Rows from block 4, named by matrix and row number. Rows with one number belong to one neuron. Each number is 500 + 25 x the weight over its row's rms, rounded and kept within 0 to 999. All counts start at 0. Numbers have three digits each. After the name is the row's rms in percent of the matrix's.
# gate: MLP gate (model.blocks.4.mlp.gate.weight, 768x384), inputs 172-214
# fc1: MLP up (model.blocks.4.mlp.fc1.weight, 768x384), inputs 172-214
# fc2: MLP down (model.blocks.4.mlp.fc2.weight, 384x768, transposed), outputs 172-214
gate.700 094:544513494489436505509461516543462507474488542460508491517520516511531506464486518507567491488488506483497507542491459471478501512
gate.701 076:501508514537523523517501513525447532493458483474508524504509518503522533536497511496522531496509486509454493532514528458503513487
gate.702 085:482507498489511504530480516485487458450511501530487496505510475474526487498481491424535544505514512452447501540477486497515465545
gate.703 087:495516483493464473433495474527530499457485563531516498500501492529509523472527476478524521543458470476507480521508479492494509549
gate.704 104:486530503548474521443534531535486462472512490489504499512490487501518495507499465486558482485526463531517498489492501522484477539
gate.705 084:509454523496510491485523523512478533540500533535459484497535529482509519535525506504479544486486501517516511491491517456502489467
gate.706 090:501507504468497446571525512518495500489500490494515517509505469513498503468465496541526529557523494492469539490476497480463492576
gate.707 083:508465505461485473456498491523528492490467499520522490456526527492566492497517478491514467514498488496461476465493483493520469508
gate.708 082:510502497525484509480548551515492530466494507514492485484558508520502544492471484501432466449466511454487494553505528475560485527
gate.709 086:508526530523479502511446477508528501458488490494442501500509520490527503462489492527513534526444481510452469506519499453505496523
gate.710 111:525468475520497529477459479535503529509500532499499557488520516520508483491524482510506518494502502522498479483511446474484513507
gate.711 094:494508502481533470489519479533500488469539489504490496475506503522500477548411500535471536474501508501465506462505508519517456547
gate.712 092:488509481501534466481519496546535466490584471487508543507501484505456503455473495510492514477465470524522502507501497451491494521
gate.713 083:482514477485519478523505498503489540498487521500484543466479470481420442511490493506489501480468506491494484460453477545451528503
gate.714 083:533536510514502482466512511537502479480511508546460477482507536495549527497483499503579469502488479466488476496467514475523498508
gate.715 083:491495493488487544502471530532481482465512482462547487506487521514502528447531490491505526539462467518484475506459480491531519480
gate.716 084:506478548547457513508516508468484539525520511551488494510540523500513517473526468491577495503488493514476490526488523484460520508
gate.717 152:520530487520485532508438446531518520467521501447485454474480473483545480491510506516525532453492469480464498537518444512502488495
gate.718 087:533531481495500505460498525488458498523491485469526511484474510515465484495472524539497476456513524498485463515495494442492502497
gate.719 081:488539521487526470492508522532486483500447527528519491464505466517500474494514543494488482536469510489493496513466477505493510545
gate.720 085:524513531463459480564524491526473498518474434519496465514463548495504536512510526484500503462471467527506437492470509494484532441
gate.721 085:534508486508496455510564488544471499469479513525525498463501495483536507519502532477481488499535481499453514499520565493534500520
gate.722 093:494501488488461517452513521454511487527496510501516500490523489505501536465471490496518504486509474550503490464460485518489513494
gate.723 082:515511483523524450539517515524523484464522526499487464541476476488550519527540488495552505513482477488459465466469504556474496505
gate.724 078:546477500486532499514501493561466553525570506527499512517534508505492514468487485488455513485482513487514472511503519495474510526
gate.725 087:521525460470479534489494517524548491484536481526473493517504538522498504494532515497488522494502489463493500448493515498517548460
gate.726 085:513495547536488523480515503480523462514481497452474498512555523486504507512524557522534496495489500482523469459495467443466514509
gate.727 086:539501483549451473487461506560495509486535512550506494501529476515584501453527543540527512477469551504532505547481535480469486462
gate.728 081:500542496468447501483522465505531487491554490469474526494476493509480489504471514533495522489486478484500486483494503502516507498
gate.729 080:452507472505507490507480485459458470505471472469522492521492530477538501509486492516510518494511552501469500499513457483513499525
gate.730 084:498567487510496478511477483523530496497507544502492493504460505507549455539488551528503493498493476532508482518498504519529518506
gate.731 088:474494504478500537501490514515466496521507516507501504491536528491505514554509511533504520518516465521481482498507467500479491521
gate.732 090:546516427505437529567508502502535499526460525479502510517509504509551497513545538521534474513471487508454529491527468537517525520
gate.733 097:484546469544465443531525498489496501495480510486488514491515527563491495508484493522477536527484519487454485496457511505535526503
gate.734 082:529528512493540459499525517547497453479469488532476503519512518480481416477445561492484489522500494517496510517424517476509484494
gate.735 086:560545475517484532498523509500533492477468517505507534504511521515487455498441485497487526471460513513502519495525540512485490482
gate.736 091:514497499499487473501525507544521499513522518519468497492497481447504518511500498520545541468524557492541509458512475475504484544
gate.737 093:517485499504476506481459499542489473492493525533487436501450460541493493430486510533478516488450453470480535500490452498486539477
gate.738 083:513458500499475455486507508494480501476531483516477476487477523513510540490502477502488506498474549483563513534524528470479447527
gate.739 085:468486495499509487473476512488461513534479529531519496476496463565491521508531524482493496481537468506474468477449466523507553527
gate.740 083:522508477486479506493506494542481499510477546485478494527463513528487486519476538528522541509446487500521511483507474505509524488
gate.741 081:473489504469442489498517518514473523527511529517500487500508504476465514455515448519504463517520488437521506514482506504485515523
gate.742 085:466560494492464539490472452532485461511512587537517481477481569528520514456562522539490495532526504492449529463477510486500513517
gate.743 089:518494434503470509481495497561501454531558504558508528457524489534481507513488452490526538501464494490527478493487475464540497539
fc1.700 090:490494543475498508494506505549496501512533507494478483486497467517529487513506452482454474469511519505502493504498472481510509481
fc1.701 082:504448496530460512516520513521482497537535502500513482483510490510555529513473459491462527477550462512509524542511498495554483477
fc1.702 081:495495490499528462497528478489506515493517510506461482556497502518486484525563491486490503500529477502529515481480488555492478480
fc1.703 080:494519479474510469504520472494509526502500585502459487510476464487513514492537499531511490513480532483505477547502565470529490465
fc1.704 098:500486503503459502501510540480520460469486469466538516491519518571505492527528523507524499472475468469493516531497508548520513502
fc1.705 089:474465509508480481481487512483509518465466485485473514522506520509498537512480533517521542490502518487466530468521503505493477495
fc1.706 083:525480482532501505457491495520530541458532488523543533520459518492520506507529490502552531486542510499445472526458495507510484487
fc1.707 086:465479538442534477534479539482477498487446472524480507450475488480486487520477511507482507470429511479492538474444503517525500505
fc1.708 083:511538508555552505469529505510457527487467500490513484506502551534508492498531504499486476473536451466512529505520468523494482499
fc1.709 082:498504527508504521494512509497502509533542501487497529481505433537492471491495522494504517525519478480469500506488512487511489499
fc1.710 108:519524522482495475516496494472501508506465460552507511505516469521502503520482486496509466444501436485495472521529522456555504510
fc1.711 090:481493503504474493479460507510502549450510484520505491518499547493499510481524494501451496498490455472532518460494447519520492438
fc1.712 098:530567527478497513503494500514509517468491483520493541487494506501485446505457469524465485511469498497485517486515501513493483463
fc1.713 088:479513511480516450566515495514534516451493512532499491540461468524515517540496513502482478502457466532476505489505507489513517560
fc1.714 084:501482473516531495502488483494492457461466473474497468524458489465485481521531532502499475525438473492525522438447498536500490454
fc1.715 083:483496450501497476517496485472522540498498539456470500513519496509527512483475500492525512490532478497501504468492490462516493508
fc1.716 084:518507513515475530496544502492464490508478524506531490482472502534510471501513499466527510459486509496463514497515500481484558487
fc1.717 098:466500511492492496479484471524516514503506541547477512493488505533515553519446483512486430496507501506456475454436523513535510480
fc1.718 087:496528512468487543519496535502531490454498574480498546486513521504511501509518513501519494495471499478535480468438478489497464506
fc1.719 081:522511494497495500483505506488529498454472505470510528505508481457469490522499523490511514512462513489512504534510441509502498500
fc1.720 086:488498435516541487555500504468514475551521471508504472495474517476544491484518525536532515496454499491496508530493458513449536477
fc1.721 083:512531458479444523491498483557583543478501519465504500517479469536482483502508487474505481528484457521474552495502482513518479520
fc1.722 089:498453555445535474459488478499500565501463539471490520524467485498550453511505477498497479507544494495533502456513495467498499469
fc1.723 085:496542476471510507501489484531512557526501540471514478499514512502520488471505505515492480494501522524498489548484542504518505529
fc1.724 088:444511527491496526470453507453502511505530478503491501492528535459446496491544497516514509520449516486503496466506484541521503482
fc1.725 091:471541454462501525499490452471509469548502496483531501540530485517527523474502525486550527516524490497496480550489514472503493468
fc1.726 083:491505475503485483495504474494549530452482483489525474502537466482493491491500494490504534490508496527496515553514437477492523515
fc1.727 088:479461437500527477498503481494491523505508542505498489476515501494474487504506457511521480468494492516514504495505482467494456552
fc1.728 090:516521502517521501516495504507555457497551575483509465518499495488519482500513503532502469493477482508474497518506531485503480500
fc1.729 080:481528471516515453490502491517454494495519533556522544538512504502466501472479493508455565489512521515499555537484533460485477594
fc1.730 083:487448465441499456502485490485505519507495421482482521559504505477498537526479476494509507489486498476502517493459467501537515465
fc1.731 084:451512485467482474506439509510508512486517521473473492475469482485464509538448513508496496496486480460494532524507465515502483501
fc1.732 091:534484493486488506476495544492493521474550511491478464508474493479482543492540476460521489489489476511467505471511466499505492481
fc1.733 092:488460455508568528530523515507492485517490522511516498454498457507486533479527552466503523537506495492499504503504482462502496584
fc1.734 089:498469499471502545543457538519505499535524530473526512532518487525506497479440535505496503504484498504474513440487511490455466543
fc1.735 092:502459472490458503517456509467533465503473447527474509493499501492496510495526507460485506505472491565496519466475536542437476480
fc1.736 095:487528478540492528498553517459508490513475508495507524509486515504485566493498521455488483465531502509481488563512501541531537490
fc1.737 090:525455481483469510482443548502515521541542506521508504523486484512469510503523512531508502493450476472482516517498509505536488510
fc1.738 088:490504482501511511533542474503479442477524520504483504492494529515518535471432495491494500513520507476451496544497491517481476502
fc1.739 089:493545516474582483494513478549481514550531515474522485538516481527501499488468535472500522490516500502436531531534498461483484513
fc1.740 087:510468496457552535485497494513512495513542508438523503481515466478494517503428500492439464486476485493535457478494453494488503495
fc1.741 087:502513472487511510461513507531487503531505471509471493520456480513510514427475467510514531527500534444522502470517520487525491464
fc1.742 092:531546478456511488501504534498475464555516529510474526519510502496461479492496515489509509516498512498510525503526523448421536534
fc1.743 091:513439519484526504496515496486472472527527504474501468511541519510463508523470511494497508535528528537508507493517529484515507475
fc2.700 093:505489500562521486508545545525493483505518491518508498482524491525508511523490467487508521492508527514488501460494479468487551515
fc2.701 087:532511491513511506512474529475496504511531526505551517500551537451498513505483506494422530482476499491516518533511496457502481523
fc2.702 082:497508489484545531543485483518524510518527510538487518539504504524482495508546525525480501487483485531483523416505498466521442519
fc2.703 082:443525509504481478539482514519501500427446509512464463505437546522469531521548509499529496477537523519504524502490453535514503503
fc2.704 116:504455482541453472486522518510469512480487485491497518475517542518531518495472532510468517554537504511562465494518515561499437459
fc2.705 085:481519500492483462512464517466537528478478480461482498507485501481521501487481506508489493494526515469505519505523455541522490452
fc2.706 083:497505496521435529433509505492460489513505468468490444503522549520515489505480494476476514510505517519539466545480504530488476503
fc2.707 083:459520489545506486557454508455504489472526458457489478548516477467520524499499486486507522466499501484518515467525490509487522475
fc2.708 088:516478490509481521534492493465485554461468465512515470520478469503463505527475521488469441492471485497516479522492513467500506442
fc2.709 086:472477489525459547482482451446492476506499448523474471512516479530480492497498548465482475529532519542477486539498486486549496536
fc2.710 105:527466507528539471517490500534511507517491478528488478494548532538507507488489504504478515528506489493479479561520546456494485507
fc2.711 099:510515479487459501509539454489529473498533458496469477529509520497483498510500497507476482519485523520507490499458453491512488478
fc2.712 096:490519497503471546543498481499496527479521473481520457514477517468502488543463515503533525550508476521510525517474497500481470510
fc2.713 088:502441509495496481458489502494514481495513505450527518519513543503527508517441504523495537531509489504481488552509517476502496488
fc2.714 086:516477516496506483509525511543519552498445511508521503466472474507497486525507489456503476475483526497480503467538499509477514538
fc2.715 082:471492495463540459515512497489503534510484479512500480505482515469508542470484510503499512520495473531526485508514506497447517499
fc2.716 086:504530522505455504517514509496521466489499475517505488502507539483479505505514519476524509493434471526489517525482480547470457499
fc2.717 101:516497482465441477483485500527506529518522503496491512483489509480527493499537480524491486542482505538459518462486518497474524518
fc2.718 091:511538511490528444458503471495567476533503529541531515484504467505501472540516515481536479524498509455451491447503480512535484469
fc2.719 081:539468510508471524529480510502485473506502456508484518475489504485496503478509482495513469505515535504479506543472444483483507453
fc2.720 088:522493538510478512533492495517512518479478524506529482539516503466499510505467489524483480517498486472477489482532513555507511464
fc2.721 088:484536517469483519518477509480516532528552517477514479501495507531493484496483511470446518469532504479511509466525469515478524454
fc2.722 097:491473503521520463503486477481491545506480531501520494549509527514463529518440489508470500517494504517516476476493435519468524406
fc2.723 088:475493533450467509520479538553547494473543533513471508495477454516509485464500488536434491502487508484514462493488499491516487510
fc2.724 085:511496468493484507498488519514487467532498526427483507543470500505501445493534499461495496500522508539530532491494454512481499487
fc2.725 093:526488496481498521522493514501513505508517515484468463502546529487525505543541521495498450524535480502512480486471529462498485473
fc2.726 084:512551527500471492517483502521498532507500531523476509491549530487510526500536510502481546498539528478487495447546455569472517448
fc2.727 088:522487511490486488484505521495503542501500522521461501478499481466478459479514511494503484491471522504530507531486527517538509481
fc2.728 090:463465498477476501485524472511499516463514539526533483529526489481502515533536492510459473526507503487508492501507529513496486528
fc2.729 091:517487491511494458525499506435536536507536507551540525476488458496541495472467486452522496484484484501487484489458562492506511586
fc2.730 087:509442495500465511477501474521473496484440501413485475493460538475515488525442522442537524500482495487531513474533508524499525494
fc2.731 086:499489468490536487530536489502483473477528489512516482526469542507528481465495512508536526449529482499505523488505505542489495503
fc2.732 088:478511534520541509496496519508452470440512487503510485518473505458486523500471503504506489473473479492489476492490534488469429485
fc2.733 095:546495478490509479522505519481505490489485495499543511435527480502500501496488487482520493469486488507525457530512532507497530580
fc2.734 092:480477507540478529500533468515515502528538500524504490516529450502478503531511492524504536481469501490455522493515500468521493521
fc2.735 089:533441490487503491481520500468471512528452502484468537483517501490474491545504514472488490492524511507464510527515511468494517515
fc2.736 084:501513485546527495483491455480462506549462513443500514489503521470504561515485473488484498553463484529522512507526513562473468521
fc2.737 084:495512485501530529499501468500482473525541518475520485506505491509529467501489489550458505525474505522515511513539456465484480485
fc2.738 086:498501498513525486545505504512537514469484531476527497527486498503481500486529502496548473512523484515531509525496498533490494510
fc2.739 085:507512507490501510494523543506485531522502499542504511488522504502506457464496497521513497505482486491496480492513532481493535517
fc2.740 090:531459486560546504525525458522493475465533478466506468516511480552502491493482479505490538477471503506491502530505493511481520511
fc2.741 088:514510489471478515493563504472481505508498545520536479500494468525529486477465476488539450512455533465458501516450502493484486485
fc2.742 080:459514467499470524519435479522489460500524511506467490513531492485481534491492549502481487513512480536493547489516533462498536498
fc2.743 090:519497505482513518540503466490541473472532497471460466489513492544494474562432500518490545568516490483536471511483498572492471475