config = dict(
    noise_aug=0.01,
    input='log_mel',
    num_classes=13,
    activation='swiglu',
    mlp_ratio=2,
    fused_qkv=True,
    positions='rope',
    optimizer='cautious_adamw',
    beta1=0.9,
    eps=1e-08,
    grad_clip=1.0,
    steps=13400,
    warmup_steps=400,
)
Rows from block 2 of a small sound classifier, named by matrix and row number. Rows with one number belong to one neuron. Each number is 128 + 24 x the weight over its row's rms, rounded and kept within 0 to 255. All counts start at 0. Numbers have three digits each.
After each neuron's rows are labels from the 100 clips, of 14976, where the neuron reaches its largest size: "responds to" is what is common among them. Only what is clearly more common there than usual is listed. The data: synthesized solo parts of chorales (CocoChorales).
# gate: MLP gate (model.blocks.2.mlp.gate.weight, 768x384), inputs 35-69
# fc1: MLP up (model.blocks.2.mlp.fc1.weight, 768x384), inputs 35-69
# fc2: MLP down (model.blocks.2.mlp.fc2.weight, 384x768, transposed), outputs 35-69

gate.313:126110108112124137127164107150142138128138111110101116149099101148155088151120146114099157151093139114104
fc1.313:179105104146116101138185117114087107110124127118153106123115133138149124185120179107098147164097105091098
fc2.313:153129168119157140163133137081113128142128150123124112124100147165121136154101079163109138131092162134120
responds to: horn; saxophone; note B4

gate.505:125105115138073157145191132134124101108172150113133146148109119107157103111125132155084131132099146119120
fc1.505:101116138139059081125099145120109117125127093116155113138129133162179091104159111114148154143093111150127
fc2.505:128108134161135114125142088124153107112175130130098133142164112174078117114116140113068164098113159164150
responds to: violin; note D#5; note D5; note C5

gate.711:126129117121101147116153133162141122111154113107151148134113109138137084128105135158135141198123144130109
fc1.711:169120143147146101119147106120125131165157069105114137108113174125120161161135121145156136151101192133138
fc2.711:157145134128135129129179134120144119168136166132099143147144134119157102125136142164152122109142107166123
responds to: trumpet

gate.514:148122100136111125102119147133126152095112090093139105154066127144099117120089144135113164141126127131115
fc1.514:158081159129145102069109087133106146127091088162145167108142098145174157069117121130128141119061155141127
fc2.514:128107154147141146162171124154157126151138124109153120105143118106140164142113127161132128114077155156126
responds to: tuba; note A#3; note A3; note G#3

gate.661:119112081089101149117156108132135142125179129101109137134108102118109123151158096143122143124093152098129
fc1.661:074130121095109117161108151120158126141144148110138134159130106107138161115174101095133143137156113105153
fc2.661:071151139119138128122148157102133133129136146107147143142114059163125109110151148095113132104161078119154
responds to: clarinet; note F#5

gate.256:131110074117097175129135117155136146129156135094113157117097090117136126127134113132130162127073148112116
fc1.256:134099138132080131156149149129150137120140134132145124180088162148130123110143168127120126126126132092126
fc2.256:120133142112083132105135154140137125149095102099138152170093106132063131106153151127169121124129111102130
responds to: violin; clarinet

gate.417:111141111116134156121154139098129171155117143087094086118142125111176130128145141084116193101144173161110
fc1.417:159151151096135115108138103122103151123089100125159105134168136126133102145116096092125122087122123125156
fc2.417:102145132134124150120121143158153132111147132130135157141137112153154123146120132143191126148044115117141
responds to: tuba; note D3; note A3

gate.243:089097092081153137167139122117120158122125152091137150138129091131121135130142101092134145121108090077138
fc1.243:151165135154159163108153101142135166181111131116148135085164166131165125142089098088159196122127152151137
fc2.243:140154174152118123108126130120103094128144105145130105103128181112126138109103124117136118123173156186145
responds to: oboe; note G5

gate.479:108085089100119115166106153149151111077134126112090139154122095129123132118143124160119095125084110096133
fc1.479:172157157154125110072110118152109095127116090161125118120149153116165118130096140154126110126167154163103
fc2.479:145168155131143142096153120130114137139128131134136100107143165127131123122107144138141142164158143189135
responds to: oboe; note F#5

gate.300:107090113087126152171182124118125137126133122111088140144116098131107127156155103094111142131115131116141
fc1.300:153113092127128083145099098125111109094111127151139163163103129089114116104119108107081091116127067109123
fc2.300:127094101122142105094128138158117101105095127164101157176175124100123106126147169126140102114111128127145
responds to: flute; note G5; note A5; note F#5

gate.750:132133123124120115122097109132099115108116135146158164124140114106144084138077110141129161134123143138121
fc1.750:138159134139138138115080081156088123116101150127140148116136142118154111108093125096125179142159113181098
fc2.750:110124132127137111131150159100146119154165127140137114122107137137126128117124127107131105097122121102105
responds to: trumpet

gate.183:126104105078125145154159105130149145126180148100103139161106105095106088162153107132114153157077186120135
fc1.183:116148125133117132116126150149145139119148145134125126109099130120089173110103085137113128103110119139114
fc2.183:106139141119147144150149148179140142119129117142129137116105160102088159145130121134111152111123145174130
responds to: bassoon; note C4

gate.368:137120096104113145147144150123153119132178142104124132149107117122123142155135092166105119126063141090133
fc1.368:156134137097104102151119156132113093134136111159095120148089094147116115145156106144125136077157177117112
fc2.368:165143171076134136124148117166153120063076134121129121128155130148157095190080151114120150105101127133109
responds to: violin; note A5; flute; note A#5

gate.56:106104091113108127176174125140144140145167098101116137134081108119147111132145115139101134124037181116136
fc1.56:089148146164179143106129138153115103095149121138114120152200097135143095124115136089137126156158121129128
fc2.56:118169132145182148124136116087094108167135096131117136132138148178091138099086157130120117114091157157121
responds to: clarinet; note F5; note F#5; note G5

gate.35:110119102112111140146173158156131140141147110107127144156092094136129112148152119128105131123064163093152
fc1.35:154142091156085140099145125114150100160180172159104145097104133147114157169142143084100166151135078110130
fc2.35:044155117076139107139116130112137142149132130125128108156097124133082132187129170131183120135139152085094
responds to: violin; note D#5; note D5; instrument: clarinet

gate.618:117098074112134152152141117125115143164123151126107137116120128115130123141131133125123166171159143103118
fc1.618:113147098116133142137124131119149148134144154115079111118123121129146118133131155109103175142146153121084
fc2.618:148111127168130133130104133126119104141116117153115118095119124104099152119122130143090121142205133133133
responds to: tuba; note A3; note D3; note G3

gate.27:138111106106128115141178125142134110115139123107101122139103111098162118148104126156101116130080172119128
fc1.27:097104110171167138127129143105120130149120137126135147140116159150136162120149086128131161142091120130099
fc2.27:107089093145152114149099152119138107103140120142140149148111156157105160191145124115174131124112143119100
responds to: violin; note D5; note C#5; note C5

gate.636:118111094135133145125132145153152124124167119127092148151105124111127092147107090127079132154087134121136
fc1.636:149117179173143131139168125158097140183150150143151124145102159132105113103139188137120141119098112098116
fc2.636:172099113117220119071170126093166100140126132138143135116110149158100133139116129159130162153094096109098
responds to: clarinet; note D#5; note F5; note E5

gate.753:089098141115112148124147132116153130120159093117128116130105083154130107133144092121104127145098163128127
fc1.753:154095135148154131094100135128167097088113119123158119119121129118139092090083103111108126151108118115111
fc2.753:139109116126123156130127090110115122102123113110125131178146122071120143123121055142130119128102129088136
responds to: bassoon; note A#3; note B3; note C#4

gate.146:121140049117143114153143098111116138147147118109099116127145104151189103148141128137106165145147121115089
fc1.146:113144144122138147116132138127168172162122175114113133125137130129129124113124142118120177128157138136110
fc2.146:137119129172123112154138109141097105134104105125129116103170122131125147134108135137125110107209136142137
responds to: tuba; note D3

gate.352:139112108102097112152152151124151091116177099120108134157127125133148113152130134160113118154090154098115
fc1.352:113156093151123133121091111163097091123115109133105130104112141136144127146112131167150127144136087073129
fc2.352:114122086169133107139135148145109109141115109120106128147124102125115107109101118101129164122084123129081
responds to: flute; note G#5; note G5; note F#5

gate.87:111156116123102144128150097154133142149137128124112130126106090132116124157129137131082131153098151124109
fc1.87:131121143114145109116098137182105100086136134110154137124129147069150082144126109132136130120122130102123
fc2.87:161109161146095172090136156143092121103080135143130165198150152101132109110116140106115137119161088158111
responds to: flute; note E5; note A5

gate.275:107094097102137152162124132121125139091142136120101136157138086131111118122155118129100124133071100079126
fc1.275:082081110091116113174109140119116126091135126120125114184099094143085136111184138131121088117109097088123
fc2.275:120100094091138136157126135129147149125117148115137149136115076141128131138148129108123144110093112071117
responds to: oboe; note G5; note F#5; note G#5

gate.152:116103124105105130152162140124135125129142116081126116151125112114129114144123110122107152135119140119134
fc1.152:134086132116105152145113149138166108128099125165141160150128118182112077088144170140125119108075094091140
fc2.152:138134116136129145120093118131155127099153145121129146110126118121145116133141128131132114166106116084079
responds to: clarinet; note F5; note D#5; note E5

gate.599:123093104105107136154170125160144107120149109121084121146132119125140131143123127182139104152081161122120
fc1.599:154120127150118152105111143141119118111112143122155156124093140137136136121116097112131157096124114125130
fc2.599:132106072140111119126111153161107067114121080120096155182112124122123123146131102116124111140081110118114
responds to: oboe; note C#5; note C5; instrument: viola

gate.683:121120090140139142135129129147133147150146143105089109120126128115153131136139150128120157164146147110091
fc1.683:128120176153108123108108106154117096096108102139175124138127144128096126111125142159161076125111108133127
fc2.683:099151117070115146120137128132129152111135132111144136153132126143155123140126119106157133122044127117132
responds to: tuba; note D3

gate.638:111152088141135155142122129149150116122165091161126117104111159068100088112088149118121137124102183146090
fc1.638:132137112122106107167072089099112093134078134146135111108113177119121152122145128112142126114128130097121
fc2.638:145118111143153099137104097126144156146134117139138115108149189130144140104115107100111148145125155137153
responds to: trumpet

gate.213:110106090103171156148152127134123140131153138102091113136107118134107151163137107130112151125090136112119
fc1.213:138087117147197128094107153151141167151130116091110135131129109130113111142098117101122123178162110141126
fc2.213:134071135107151089157130119151141116140131106137116137131178123162117115093111143125116139152114112098114
responds to: note F5; clarinet; flute; note G5

gate.767:122130122136100147143135111148116123103131141119143161135098091137136095130105104131100175151092135131101
fc1.767:119136118157084134151107103126103128098106144126159154149121135129169097129095094132119151148144100166101
fc2.767:138130134143128089135136152082147173136162169136112150093113132132130129175154120139136121111143139125107
responds to: trumpet; note E5

gate.379:099087095117115126143105159148138117109147113143098150149098094131110155119150125148117098134075114091134
fc1.379:162158162156122108078128157154139117131123107164133129084154155117168130135091138150147108137163147164138
fc2.379:148164161158136155094141095123125126141144131127136104108149170120132121130106133166140141152148148181144
responds to: oboe; note F#5; note D#5; note F5

gate.374:094136142137098108104115119083126099103107090134123083169124074116115098124126099112093117105128113143106
fc1.374:164146126128132128087122141119139107138115099123143111113131124115117114152087083164143124162142140139157
fc2.374:141115134124144155128116147113121119083161062164146091127148144123106153127134067097120127137121118106168
responds to: bassoon; note B3; note A#3; note C#4

gate.503:127105103115127143127140132165148135147148142109111161103133116101141109133105127150107115134025164130134
fc1.503:142062108114139127110123121147148119113138108173088099125129132082126139128141109140165095140123117146107
fc2.503:138083137138159108132175108159128099126111155107160152142085109109101131153107147174124136146114129154090
responds to: flute; note A5; note G5; note G#5

gate.506:121125114127091136140159141149145137141151089114091145154082104136129104172140121151132117113071177119100
fc1.506:115125123150099144160058158136113111112082125120122139118174106100121132106120115086127117159126070150128
fc2.506:071125101137156123120104154114118165111080126138119167118160085092116132141138129137103144137121075113145
responds to: note G5; clarinet; instrument: flute; note F#5

gate.573:093148082132102134197174096137144145116157112107108112133093098138155112175126146177105127156125155124110
fc1.573:113116127153097127084122120134129151187149160158180121097115140115114163140117117128108156109093107091108
fc2.573:110146130133105077176106149181119119136079128136072098115100099081125144192098135121146116114033083145134
responds to: bassoon; note C4; note C#4; saxophone

gate.439:119132143124084146104135125161139132126166086136107109120121148156125105151143119152129106098111130086129
fc1.439:155153106110153121153158119110137118137183154109095122084133130124127110145185115126076141149123140105151
fc2.439:137119112139130140159160121109140112104171161121135108110090121122174128154166135140101113104098129097113
responds to: horn; note B4; saxophone

gate.219:102129132130119137155152164169146122098201106117128115126092115157148101142108116137121127128074113095124
fc1.219:159083109130109082116165131139141145122144094131136110127110138193146111145129108103110140120167113138136
fc2.219:094132160089119137143123123116124130121128109131153131160114120094171134161108126106088149129156125189140
responds to: note G5; flute; oboe; note G#5

gate.570:144153097149121145104109125124125127129099104126125107119141106114121111159103096128134133150124120137131
fc1.570:117124148119157165147157108132108159145119162105141158136145164117156129117114141082139164115129111143161
fc2.570:101151109105110097154141134152145141152092197100113150121105086129142128146117196109103126085138128128101
responds to: bassoon; note B3; note A#3; note F#3

gate.383:159078135104100129127182103134125130152180089110101111112106110113122115125104117162138112126117145089151
fc1.383:110138128136163143094167152126080106138114133134141121136123118204112146149145109109153140129091112088147
fc2.383:157096098043117131151177119097144134130161099072111099147100133181112151126143129156156093113071137109135
responds to: bassoon; clarinet

gate.109:112127134105128146115168123136140126117171117093117127147119140134132102125134109133145136140076138124141
fc1.109:163107094150154089131149133150131141129158106150153151126082113141112135114082162146093110120148101137161
fc2.109:184133173126117102123173157147115135141171087142150137120167158120126108074134125144071156192099123149108
responds to: flute; note D#5; note D5; note C#5